From a checkpoint of a small sound classifier.
Model: activation gelu, layers 14, width 256.
Training: nadamw at rate 0.00067, 12900 steps, batches of 128.
Data: trained on acted Russian speech (Dusha), 26041 training examples.
Rows from block 8 of a small sound classifier, named by matrix and row number. Rows with one number belong to one neuron. Each number is 200 + 20 x the weight over its row's rms, rounded and kept within 0 to 999. All counts start at 0. After the name is the row's rms in percent of the matrix's.
Before each neuron's rows are labels from the 100 clips, of 14976, where the neuron reaches its highest value: "top examples" is what is common among them. Only what is clearly more common there than usual is listed. The data: acted Russian speech (Dusha).
# fc1: MLP up (model.blocks.8.mlp.fc1.weight, 768x256), inputs 52-103
# fc2: MLP down (model.blocks.8.mlp.fc2.weight, 256x768, transposed), outputs 52-103

top examples: emotion: positive
fc1.41,110,164,205,209,211,210,218,164,200,203,194,219,195,181,222,199,189,217,201,200,186,209,247,217,175,194,188,157,195,180,199,206,212,196,206,228,221,184,234,178,188,172,206,157,168,183,199,197,212,186,226,234,161
fc2.41,103,209,207,212,212,215,202,176,175,177,239,214,204,163,198,211,147,216,191,225,214,201,235,175,205,197,167,196,198,191,220,195,203,168,217,216,245,198,192,174,189,160,214,187,198,209,211,184,220,190,191,218,172

top examples: emotion: angry
fc1.408,108,194,196,180,210,207,193,186,192,184,234,217,183,175,174,201,176,209,200,233,201,162,213,209,220,205,203,184,232,182,243,200,203,191,216,187,230,170,169,206,181,170,218,194,192,235,214,189,207,237,197,199,229
fc2.408,125,205,189,179,149,168,221,233,193,199,210,202,175,190,194,169,191,185,177,218,194,199,192,201,218,235,192,184,197,215,220,189,200,207,192,192,209,174,177,193,209,161,207,211,203,175,226,232,166,203,203,176,215

top examples: emotion: angry
fc1.742,100,183,215,208,225,194,186,210,218,177,169,215,203,201,164,172,198,232,163,212,163,178,219,201,190,216,159,198,192,138,189,207,176,191,187,184,193,187,194,194,185,201,195,215,231,207,203,172,183,226,191,176,235
fc2.742,112,201,174,216,216,219,183,192,188,198,239,202,209,198,188,195,201,187,214,221,191,187,163,195,195,191,188,213,210,224,211,230,202,227,221,219,212,174,175,197,183,229,211,192,164,230,200,183,229,202,221,201,231

top examples: emotion: positive
fc1.466,097,210,225,209,235,213,183,180,209,220,168,198,211,205,170,204,205,210,195,201,214,180,230,197,206,201,212,155,174,186,204,200,194,181,197,177,176,222,188,229,204,223,179,199,200,178,172,194,231,205,183,199,218
fc2.466,093,189,183,199,207,184,181,263,211,202,179,206,203,217,216,215,218,210,198,204,191,164,171,196,217,192,187,196,216,193,203,202,211,188,216,204,192,207,200,220,215,221,192,238,197,165,182,180,191,214,232,187,240

top examples: emotion: sad
fc1.99,113,206,205,173,198,228,170,205,166,219,246,220,227,212,178,195,207,236,213,215,225,179,185,190,213,173,200,201,190,223,245,192,183,226,200,204,189,204,183,204,216,226,151,184,201,193,192,206,186,214,178,202,233
fc2.99,130,181,194,183,222,187,211,195,208,239,248,203,173,210,213,173,208,200,205,185,215,214,201,155,202,207,190,213,201,208,220,187,177,216,215,195,205,156,189,226,232,198,184,184,217,187,228,203,203,151,228,176,181

top examples: emotion: positive
fc1.75,116,204,221,203,220,235,207,165,201,205,219,207,199,180,180,215,198,223,211,200,218,169,199,194,197,167,208,140,171,205,228,214,200,192,218,193,187,165,216,223,169,198,147,200,175,183,187,175,233,203,191,200,203
fc2.75,131,167,193,193,241,172,195,195,228,214,206,211,206,222,268,196,220,181,216,211,207,225,192,187,181,196,195,199,206,188,173,220,210,187,198,218,191,211,246,226,208,241,209,199,182,208,219,167,219,179,232,215,193

top examples: emotion: sad
fc1.183,091,201,214,185,175,198,202,237,203,202,182,211,205,187,165,186,203,211,181,208,210,210,219,185,219,206,201,214,220,208,202,206,180,163,184,222,193,162,189,165,200,179,200,193,209,195,203,216,173,201,187,225,202
fc2.183,099,192,188,189,187,193,186,158,211,197,202,206,186,230,225,209,197,215,236,187,195,182,187,221,199,175,198,205,205,217,203,181,193,219,201,180,191,207,222,245,213,215,184,221,192,223,187,202,218,206,222,201,186

top examples: emotion: angry; emotion: positive
fc1.94,098,228,207,190,214,228,194,199,193,167,178,225,210,180,210,200,173,202,199,230,225,198,211,194,219,185,197,239,231,191,233,197,245,189,189,223,218,183,197,179,191,171,220,175,216,218,173,198,168,235,172,209,190
fc2.94,095,261,182,233,162,185,218,219,193,178,183,201,197,200,174,201,203,212,164,192,197,222,190,235,216,189,198,241,208,193,183,178,196,201,201,211,214,207,185,155,194,181,212,196,232,188,212,243,182,196,183,196,201

top examples: emotion: sad
fc1.207,094,178,192,209,224,227,143,182,191,229,199,196,237,195,228,178,204,222,180,167,177,207,208,197,175,196,174,187,164,196,199,205,223,227,225,188,217,198,202,212,183,185,193,198,189,200,184,198,213,187,232,175,225
fc2.207,100,201,192,226,185,187,181,165,215,171,206,214,190,207,183,219,205,213,179,183,188,196,216,213,224,194,204,188,203,196,197,213,171,187,203,200,189,220,175,166,205,177,186,221,211,256,152,207,215,196,214,195,195

top examples: emotion: neutral
fc1.139,107,200,198,191,206,209,182,206,203,202,206,191,218,197,196,198,182,192,179,211,180,205,200,202,189,204,203,216,229,204,194,221,204,207,206,202,205,172,178,178,189,163,221,185,201,183,205,207,227,189,237,239,222
fc2.139,111,196,213,200,213,224,170,206,173,173,185,206,245,223,203,198,214,164,192,212,222,189,207,179,237,209,220,206,213,184,204,246,210,182,185,214,168,179,212,199,194,204,201,190,215,214,158,160,202,183,189,237,189

top examples: emotion: angry
fc1.260,094,171,192,141,188,214,188,185,194,202,215,241,183,158,163,153,186,242,212,214,231,205,232,197,199,214,145,205,206,199,216,211,200,177,193,211,229,167,216,208,200,208,184,204,188,218,196,163,190,223,164,192,189
fc2.260,090,216,177,176,186,179,183,200,200,167,202,230,211,168,196,188,176,201,195,224,172,202,188,212,208,203,182,185,222,197,227,229,211,211,185,227,220,184,220,173,190,198,209,225,172,204,197,207,223,224,192,201,191

top examples: emotion: angry
fc1.34,100,192,200,231,192,207,209,193,167,231,218,187,196,180,181,165,238,205,206,214,176,231,250,193,193,224,168,183,210,195,192,195,168,223,193,191,245,203,220,212,158,191,212,199,176,219,204,221,190,208,173,176,231
fc2.34,131,213,188,205,204,197,205,235,211,184,206,198,218,148,195,206,179,186,190,224,200,187,190,182,210,204,194,217,208,191,187,217,216,190,173,218,213,178,192,169,218,212,223,194,182,185,198,189,196,221,201,214,183

top examples: emotion: positive
fc1.92,112,205,214,166,204,192,170,216,148,205,198,199,192,201,181,162,213,226,194,199,208,198,215,206,226,223,177,246,261,211,233,214,178,223,214,203,238,196,215,178,248,178,199,183,213,213,205,187,179,205,196,197,189
fc2.92,109,212,209,201,172,224,192,217,193,178,200,202,224,220,192,184,203,195,157,205,186,171,209,218,245,199,184,213,211,189,209,225,194,176,196,204,191,193,228,179,169,184,193,212,212,205,189,209,179,193,210,237,196

top examples: emotion: angry
fc1.617,107,207,232,166,199,207,209,178,170,222,201,204,195,165,172,176,167,199,204,198,207,200,252,228,189,212,211,175,192,205,195,204,190,203,199,176,242,196,212,202,205,151,213,130,178,199,211,203,190,190,182,229,185
fc2.617,132,218,181,174,184,208,195,188,160,201,202,176,191,169,179,212,173,227,208,201,181,203,207,205,208,192,200,192,204,227,240,178,212,223,206,164,233,208,179,168,182,171,218,199,226,195,211,190,187,211,181,184,205

top examples: emotion: sad
fc1.660,095,217,200,204,198,207,207,202,225,192,215,204,200,186,194,192,196,219,182,164,200,193,211,194,224,229,200,228,216,166,180,195,152,142,198,205,210,213,173,170,233,221,167,210,179,212,211,202,173,191,217,226,190
fc2.660,102,175,187,182,210,171,203,201,218,211,169,215,154,229,217,196,227,216,224,171,189,194,179,227,163,198,205,217,244,213,203,196,177,252,189,189,186,190,205,208,210,225,169,165,201,204,180,194,194,212,200,181,188

top examples: emotion: angry
fc1.236,097,208,206,201,199,203,206,169,181,192,219,232,204,201,168,186,134,209,192,241,183,191,202,211,214,209,206,196,200,215,208,199,215,189,221,201,240,186,183,175,182,165,221,190,199,227,195,189,190,211,186,213,241
fc2.236,102,190,167,228,170,224,181,188,208,226,187,214,176,193,197,178,196,196,202,200,228,230,196,196,195,214,180,220,171,227,165,192,199,200,198,210,215,210,177,206,225,186,208,223,227,174,188,232,169,174,183,171,177

top examples: emotion: positive
fc1.326,093,197,197,216,213,211,198,165,206,206,214,183,218,221,234,212,202,227,175,186,198,188,230,213,188,207,174,197,190,153,199,203,190,199,255,200,226,216,200,186,176,177,212,184,167,221,205,203,229,176,245,232,210
fc2.326,090,196,213,196,189,200,204,213,210,169,187,213,192,200,184,182,169,205,178,210,190,210,231,193,220,221,184,210,226,184,199,203,174,171,181,224,215,219,191,158,195,148,198,229,230,220,169,207,177,195,183,217,185

top examples: emotion: sad
fc1.394,118,215,239,176,219,198,182,172,179,200,240,221,250,225,198,160,201,212,212,191,202,208,206,190,225,198,209,192,182,222,249,198,159,223,192,175,190,213,199,192,221,177,150,186,191,245,199,210,179,204,188,227,179
fc2.394,155,187,204,206,238,225,183,194,192,212,222,189,218,223,223,198,215,197,237,192,199,181,190,165,211,194,168,235,204,221,220,211,185,215,214,181,215,173,215,219,220,212,191,207,203,192,212,192,207,157,234,234,165

top examples: emotion: angry
fc1.698,101,195,228,190,213,200,200,169,221,177,233,237,222,232,220,220,174,192,183,214,224,173,196,217,211,190,180,198,182,170,213,200,200,177,190,231,170,225,201,186,234,224,189,195,209,242,214,163,189,188,199,239,182
fc2.698,108,200,197,225,222,195,210,223,203,196,192,175,191,164,217,210,176,171,248,241,205,182,162,178,200,217,191,221,201,228,179,219,226,176,200,204,222,198,189,202,201,210,241,210,168,224,203,200,193,195,205,208,180

top examples: emotion: angry
fc1.111,083,203,217,208,215,173,198,197,230,188,232,232,213,219,186,191,203,195,176,224,190,185,200,204,208,216,138,199,191,183,202,213,162,180,212,197,191,191,183,183,202,226,189,207,240,232,186,181,173,196,194,179,223
fc2.111,089,211,193,210,213,229,181,213,182,203,185,178,215,168,216,205,191,151,213,254,226,219,188,182,206,205,206,241,212,218,198,226,270,203,192,222,207,185,204,195,213,214,242,186,153,207,187,182,204,195,198,210,169

top examples: emotion: positive
fc1.749,117,237,207,208,206,202,215,172,215,197,194,201,200,203,193,218,201,189,198,212,217,195,195,232,227,145,203,157,206,196,199,220,230,168,195,239,202,216,221,202,170,209,216,190,232,189,204,171,225,212,197,220,215
fc2.749,144,200,183,200,200,214,179,191,189,184,195,236,204,185,212,182,170,201,181,221,195,218,206,216,210,200,198,205,213,190,197,193,255,192,209,220,215,199,223,173,224,192,218,205,182,190,181,186,166,208,190,195,175

top examples: emotion: sad
fc1.246,100,207,210,178,193,241,165,189,213,193,185,210,190,156,158,212,179,176,198,221,196,199,208,178,214,232,216,223,242,216,212,218,191,190,201,196,177,187,162,207,201,198,197,183,212,197,161,196,230,227,161,196,201
fc2.246,109,177,219,176,223,211,216,213,202,227,218,195,176,205,192,171,197,249,219,179,202,189,200,193,176,181,201,189,152,221,189,182,162,213,203,181,207,198,193,224,234,190,172,174,215,153,217,220,183,185,201,184,205

top examples: emotion: sad
fc1.42,095,202,196,181,227,254,224,215,189,199,174,212,190,193,194,206,225,186,213,203,206,186,214,225,196,202,203,221,230,205,197,219,220,195,195,240,202,158,211,204,203,178,182,144,192,184,174,194,197,199,210,196,179
fc2.42,104,237,189,210,229,193,181,184,183,213,222,212,209,194,205,225,225,229,239,177,210,215,189,201,174,166,202,181,194,230,238,188,185,243,213,190,216,217,188,187,216,214,183,189,202,211,191,200,199,214,178,193,185

top examples: emotion: positive
fc1.356,106,181,215,214,211,178,219,164,225,196,206,219,200,197,229,199,220,194,181,210,204,223,238,211,187,200,185,160,201,161,196,200,216,155,226,237,206,189,215,180,174,176,205,178,183,216,207,199,222,194,219,218,171
fc2.356,115,207,187,211,218,229,197,199,175,187,227,241,194,206,199,218,146,212,221,227,204,181,175,174,203,192,165,227,239,230,203,209,199,173,212,225,235,178,199,201,192,175,219,195,216,224,183,162,181,188,195,218,203

top examples: emotion: sad
fc1.437,109,212,219,176,256,204,183,173,186,192,182,188,205,209,195,194,188,214,198,178,203,194,207,196,227,176,170,200,187,183,207,211,179,207,210,173,209,202,177,187,226,221,182,182,219,190,205,181,195,236,205,199,160
fc2.437,106,226,221,186,208,189,174,180,162,155,198,194,221,209,195,190,195,201,191,224,211,179,208,198,227,215,181,216,207,184,247,220,217,195,207,208,206,207,177,178,181,227,206,172,184,239,189,186,193,230,163,216,190

top examples: emotion: angry
fc1.513,100,195,213,172,210,244,203,180,179,172,202,207,189,170,178,181,173,223,214,218,210,197,216,177,218,214,192,189,207,210,220,214,186,200,205,195,226,171,152,192,210,172,196,184,169,190,194,205,199,252,198,198,183
fc2.513,106,209,200,209,163,193,217,202,214,169,189,207,173,196,169,219,176,198,197,209,165,178,178,238,205,208,182,193,212,199,203,211,190,186,203,212,206,186,166,190,182,170,199,205,221,190,195,235,199,234,184,204,210

top examples: emotion: positive
fc1.455,089,187,201,201,172,147,178,206,230,210,188,214,208,188,205,179,217,208,192,201,204,199,230,202,216,221,160,199,193,211,204,198,186,212,166,202,229,196,207,195,256,204,203,206,227,224,188,211,181,208,199,192,160
fc2.455,082,198,183,171,192,217,176,218,191,184,175,216,240,205,204,201,197,173,178,222,200,234,186,182,235,227,187,218,200,193,185,218,236,181,165,233,198,216,180,173,231,193,208,213,190,205,169,210,166,202,210,204,185

top examples: emotion: sad
fc1.495,104,189,205,210,191,207,148,212,199,180,172,214,206,177,160,212,201,180,200,222,209,224,207,177,210,219,218,208,237,222,206,226,217,194,195,204,170,177,182,207,196,197,198,189,221,200,153,199,229,241,165,186,184
fc2.495,121,198,222,203,201,211,214,206,195,229,192,199,180,232,187,183,220,231,191,161,199,196,203,214,184,170,221,183,165,227,195,171,163,210,200,173,181,182,189,227,197,180,168,168,240,174,209,216,192,183,190,174,219

top examples: emotion: angry
fc1.637,092,218,222,184,223,215,200,197,191,228,193,219,200,194,154,188,213,186,201,199,209,189,238,205,189,209,217,212,205,190,192,204,215,191,180,225,207,174,199,214,227,184,216,128,185,185,208,201,181,181,173,208,210
fc2.637,110,183,206,185,210,217,180,181,188,200,217,184,213,200,235,192,185,219,227,195,179,222,190,192,197,216,182,180,181,210,226,196,208,215,228,191,214,239,227,196,219,195,197,231,203,191,177,179,174,215,205,195,190

top examples: emotion: sad
fc1.458,103,204,197,179,214,237,197,195,189,208,194,232,197,186,170,216,203,187,210,200,208,201,206,189,198,193,211,213,224,211,214,196,247,184,218,226,199,154,205,218,169,176,195,171,197,186,171,185,215,206,181,196,197
fc2.458,120,187,198,199,240,223,197,199,201,227,202,181,182,206,215,172,232,223,241,163,197,215,186,183,153,207,208,204,175,216,189,203,180,244,217,195,197,202,201,206,240,218,170,194,190,180,190,227,196,183,217,168,186

top examples: emotion: sad
fc1.367,103,165,213,166,232,188,168,146,206,200,212,188,222,192,223,188,216,196,197,176,220,232,194,207,188,206,212,178,188,167,208,204,241,200,216,216,167,225,209,181,184,212,200,197,214,216,206,174,223,208,189,215,189
fc2.367,098,205,232,215,187,166,184,167,194,168,212,182,194,211,159,226,193,189,202,196,204,218,199,198,205,212,215,167,202,208,233,213,186,185,199,185,187,193,168,187,172,174,195,215,235,232,190,217,235,210,176,208,192

top examples: emotion: sad
fc1.600,102,234,229,158,212,190,205,168,194,206,197,200,202,211,220,202,175,241,204,191,225,232,196,199,188,171,168,152,205,209,240,198,189,201,234,191,217,191,217,190,163,192,186,193,230,176,221,200,210,212,199,232,227
fc2.600,106,259,209,224,179,215,190,197,189,189,207,192,213,226,156,204,205,224,198,160,219,225,184,194,202,188,209,208,200,236,228,195,154,194,212,174,195,193,198,195,193,188,169,213,231,197,179,232,191,208,179,237,182

top examples: emotion: neutral
fc1.65,106,203,227,224,216,217,186,191,191,176,195,173,198,214,190,178,196,200,163,222,172,193,238,200,218,224,214,223,225,174,213,226,167,196,207,187,196,184,153,165,200,170,202,179,198,192,218,216,205,185,220,234,202
fc2.65,115,223,216,209,177,233,185,207,187,174,207,203,231,215,181,185,211,161,178,197,229,211,204,197,240,203,218,229,209,210,183,244,192,151,182,227,166,171,195,188,194,187,202,221,241,225,174,196,200,171,194,237,163

top examples: emotion: sad
fc1.606,094,192,210,192,190,179,189,167,163,184,230,186,226,207,233,163,217,214,208,149,165,213,192,214,210,205,167,180,197,207,244,197,201,213,199,183,199,222,211,177,209,203,188,207,208,254,205,218,206,244,222,208,184
fc2.606,109,246,206,219,176,207,190,191,210,213,159,220,195,240,178,210,202,210,175,178,214,224,225,222,199,177,197,235,219,221,179,187,173,170,206,199,198,214,212,188,218,175,188,192,239,190,183,216,187,178,200,223,175

top examples: emotion: angry
fc1.46,113,194,184,169,227,223,207,184,183,186,218,238,188,181,194,182,170,223,177,224,182,162,225,199,225,185,211,185,210,184,253,218,209,189,204,193,201,150,161,197,220,181,173,194,197,187,178,183,204,209,185,196,205
fc2.46,117,188,161,169,176,198,202,196,181,201,212,201,184,161,202,221,191,180,204,216,235,194,190,195,216,233,208,190,218,174,180,206,232,204,199,219,201,195,218,207,167,203,230,199,163,198,217,185,226,198,212,184,215

top examples: emotion: positive
fc1.440,101,168,216,242,219,210,203,184,218,192,212,212,208,209,215,186,204,222,203,205,198,193,219,180,187,212,140,204,182,204,218,199,192,187,243,212,230,206,199,206,199,175,195,203,189,220,189,205,205,184,223,235,176
fc2.440,108,228,193,220,212,230,202,205,193,188,216,217,209,176,192,214,149,197,192,237,195,209,216,181,226,185,162,204,224,211,201,213,217,145,195,237,242,193,176,170,210,166,215,203,211,211,163,184,184,205,191,210,178

top examples: emotion: sad
fc1.8,104,196,218,163,214,218,184,178,190,210,222,203,212,208,198,189,197,186,196,190,228,233,228,180,201,202,187,213,199,203,202,207,217,191,201,216,195,184,195,202,233,161,171,185,202,183,183,222,213,199,197,208,164
fc2.8,124,229,229,216,227,251,212,208,178,187,186,191,217,212,182,194,229,223,205,185,214,186,210,195,188,188,201,218,188,219,217,232,161,201,199,192,194,170,175,202,204,216,174,189,238,221,193,191,188,203,169,184,203

top examples: emotion: angry
fc1.218,106,268,184,213,204,230,163,170,195,172,198,199,207,196,183,203,155,219,187,208,204,205,204,224,198,169,183,231,185,197,222,203,203,196,238,180,220,217,192,199,211,203,215,192,213,188,168,209,216,241,191,198,179
fc2.218,108,222,209,242,161,208,200,222,189,186,178,155,228,191,196,212,198,193,161,212,201,192,196,221,190,199,214,223,177,200,195,198,212,201,177,175,187,172,176,180,168,190,222,186,184,187,208,238,200,207,187,213,189

top examples: emotion: positive
fc1.461,101,193,212,170,172,187,160,210,186,221,163,220,189,208,199,178,215,196,165,208,205,197,232,197,197,228,173,240,236,203,206,217,185,217,182,221,215,177,206,178,221,185,207,182,230,188,204,219,188,187,170,205,190
fc2.461,116,243,197,238,193,246,222,206,176,168,198,196,235,238,195,214,208,175,190,212,211,174,195,182,233,206,219,225,194,210,213,226,197,164,204,188,176,168,187,183,168,205,202,227,202,211,182,215,196,174,205,242,182

top examples: emotion: angry
fc1.646,086,215,221,219,210,195,204,175,219,197,233,239,226,223,203,186,176,202,194,219,221,206,206,189,205,220,122,186,196,186,212,193,165,184,214,229,215,220,197,172,215,199,187,200,220,226,191,178,179,191,199,207,190
fc2.646,090,205,192,194,202,224,193,220,197,203,196,196,195,156,193,187,194,161,219,245,215,190,185,196,209,210,204,240,201,223,185,235,237,179,170,229,206,181,186,214,218,217,229,209,184,218,189,191,196,209,186,171,194

top examples: emotion: angry
fc1.705,098,188,200,246,174,202,192,194,192,211,199,210,212,197,211,232,218,216,173,189,183,208,211,204,189,189,189,178,194,199,204,200,245,204,216,215,216,196,194,193,174,193,243,180,184,192,177,216,239,177,234,186,207
fc2.705,116,210,223,188,238,193,198,166,193,193,232,188,221,171,209,182,179,199,221,217,204,206,209,190,206,193,180,205,209,206,209,238,182,190,190,206,225,194,228,180,193,192,217,178,182,249,224,174,236,203,208,218,197

top examples: emotion: sad
fc1.508,109,200,196,205,209,223,156,221,187,240,182,208,216,171,193,165,200,216,164,167,190,214,233,186,199,197,190,224,189,214,198,199,218,211,196,211,221,211,218,202,183,176,189,205,213,175,179,215,199,178,214,199,188
fc2.508,117,186,170,203,184,146,181,190,227,209,200,232,183,220,190,231,227,176,206,199,200,176,193,203,226,192,216,180,208,183,211,204,208,205,205,214,176,192,214,212,202,207,192,239,206,204,209,200,228,169,216,185,195

top examples: emotion: sad
fc1.264,105,175,233,213,236,190,168,130,203,232,223,180,215,207,228,204,220,208,212,152,196,220,181,192,182,206,196,182,195,210,230,210,197,216,247,197,198,233,213,187,181,216,182,203,205,212,206,203,243,194,208,217,207
fc2.264,092,207,220,232,198,207,215,162,203,154,249,200,221,206,188,224,188,178,192,213,223,191,198,177,233,204,201,207,182,197,231,224,190,170,213,203,194,161,166,190,174,188,214,217,229,240,230,207,247,194,217,222,182

top examples: emotion: positive
fc1.366,117,194,196,203,218,194,210,158,226,210,208,198,192,170,229,221,190,199,167,206,222,217,215,222,183,205,197,180,186,147,189,201,235,155,229,240,219,218,205,187,183,207,223,196,181,194,223,179,238,182,221,217,217
fc2.366,150,176,195,231,193,162,138,185,224,190,196,210,178,194,215,194,178,220,209,199,184,222,200,209,179,210,182,193,219,209,188,197,190,191,201,191,216,234,194,199,210,172,207,215,203,262,177,197,199,202,203,191,204

top examples: emotion: sad
fc1.5,111,204,216,181,232,227,177,173,194,212,203,189,211,206,182,187,186,197,180,190,221,235,242,186,193,198,189,199,196,189,196,208,216,200,195,209,190,185,195,199,251,189,185,185,208,170,180,211,204,199,182,197,156
fc2.5,137,223,241,210,215,253,211,209,171,180,199,187,209,219,173,182,214,219,212,188,201,185,206,207,198,194,186,237,197,236,215,230,157,186,196,190,201,178,181,202,210,207,173,189,237,222,171,206,176,210,172,204,177

top examples: emotion: sad
fc1.287,095,200,213,172,200,248,192,180,186,191,218,213,199,167,184,219,190,181,210,218,215,210,196,167,212,200,215,211,223,227,227,217,215,163,217,212,179,169,198,210,199,209,178,190,224,188,168,197,244,220,180,196,200
fc2.287,114,194,200,193,257,205,228,233,200,227,215,200,200,206,203,167,221,224,179,181,198,191,221,162,188,181,184,191,171,192,192,194,158,215,203,189,207,163,193,219,216,199,176,170,214,179,221,202,200,177,232,164,222

top examples: emotion: angry
fc1.641,100,207,226,203,224,201,189,180,171,174,206,179,204,198,189,173,174,212,200,218,194,181,224,183,205,214,207,203,186,159,211,209,187,206,211,178,211,197,198,194,192,194,209,194,176,238,214,185,199,211,186,178,191
fc2.641,114,212,195,216,175,194,203,222,196,216,226,193,195,199,181,200,211,208,183,170,213,233,214,172,221,179,197,218,211,231,195,204,155,205,197,178,208,172,213,178,224,169,185,201,245,178,211,222,196,171,222,213,170

top examples: emotion: angry
fc1.261,087,213,219,221,214,207,181,200,195,220,224,214,238,216,172,188,196,221,189,219,222,244,216,158,206,211,132,204,186,207,212,197,179,184,193,191,230,161,171,206,214,181,199,201,227,205,176,208,180,213,192,191,179
fc2.261,095,226,210,196,172,198,179,228,185,189,187,181,213,168,189,187,183,189,169,220,187,211,200,209,212,201,183,233,218,201,192,210,221,186,181,208,213,195,187,178,189,180,223,180,200,209,209,207,178,242,196,204,204

top examples: emotion: angry
fc1.340,088,185,193,184,169,189,203,172,191,221,240,208,172,207,187,161,228,197,204,209,192,206,216,230,204,222,140,207,225,221,195,207,146,203,215,205,227,223,219,207,151,209,176,210,194,238,211,210,200,206,184,188,222
fc2.340,103,197,198,212,214,228,221,241,205,219,200,189,212,170,194,212,175,158,194,242,219,219,223,161,208,222,203,216,193,209,169,208,224,167,167,218,217,189,182,192,240,175,236,196,187,163,212,210,184,164,215,212,156

top examples: emotion: sad
fc1.73,103,194,218,196,192,221,187,140,197,209,232,187,195,143,203,208,192,194,199,170,221,221,212,203,198,232,200,212,222,184,206,192,195,142,221,194,198,224,146,212,205,199,209,203,192,233,197,209,225,206,189,221,207
fc2.73,121,195,215,191,214,203,212,188,204,217,222,178,190,230,182,170,233,233,192,152,195,201,216,206,190,172,194,191,171,207,206,186,146,223,202,162,186,207,189,214,214,209,146,191,257,189,215,222,194,189,205,186,200

top examples: emotion: sad
fc1.520,104,205,188,226,190,184,191,180,191,214,199,216,210,195,215,195,170,210,167,198,187,188,225,218,211,223,183,204,197,178,190,197,201,203,249,209,240,221,244,205,175,168,227,210,170,225,191,206,220,181,241,202,242
fc2.520,111,189,198,235,160,212,175,208,218,179,183,196,178,182,169,193,174,207,171,212,203,206,234,208,224,233,184,210,204,195,187,202,193,161,210,205,224,201,184,178,193,134,209,221,210,221,176,228,196,185,202,197,188

top examples: emotion: sad
fc1.237,105,208,195,199,197,205,180,177,180,216,190,205,208,197,171,215,187,181,205,199,212,220,206,198,206,197,188,202,232,231,213,204,230,203,227,224,224,194,208,215,168,162,217,191,186,216,172,186,239,213,185,206,196
fc2.237,113,171,190,197,218,228,215,216,209,237,189,196,179,209,197,173,221,196,225,187,185,198,168,205,165,219,215,217,178,226,166,190,196,222,176,206,185,198,194,219,219,216,186,203,200,179,186,221,160,179,199,150,213

top examples: emotion: sad
fc1.159,108,202,189,160,240,243,198,184,184,210,217,227,207,188,173,220,178,189,176,200,213,156,226,181,229,176,220,225,211,187,208,198,208,188,186,211,184,129,191,188,181,193,176,190,212,179,220,181,197,195,201,214,188
fc2.159,117,192,204,203,228,200,221,203,196,243,218,199,177,182,208,200,183,211,258,200,198,187,174,188,171,197,201,213,187,226,198,170,216,228,232,187,225,173,234,215,210,195,208,164,165,144,229,233,197,165,236,194,195

top examples: emotion: positive
fc1.136,110,238,195,220,182,194,208,171,201,188,201,196,204,181,185,226,177,195,191,201,219,188,186,231,215,123,204,178,187,201,199,213,240,152,200,230,201,190,192,186,191,201,232,188,224,188,201,193,244,203,206,213,194
fc2.136,134,180,200,195,237,188,190,195,216,191,211,213,237,203,254,200,189,182,187,222,203,232,199,183,177,197,177,200,208,159,169,204,255,174,210,248,209,204,245,188,204,226,222,208,174,202,204,181,204,201,221,203,198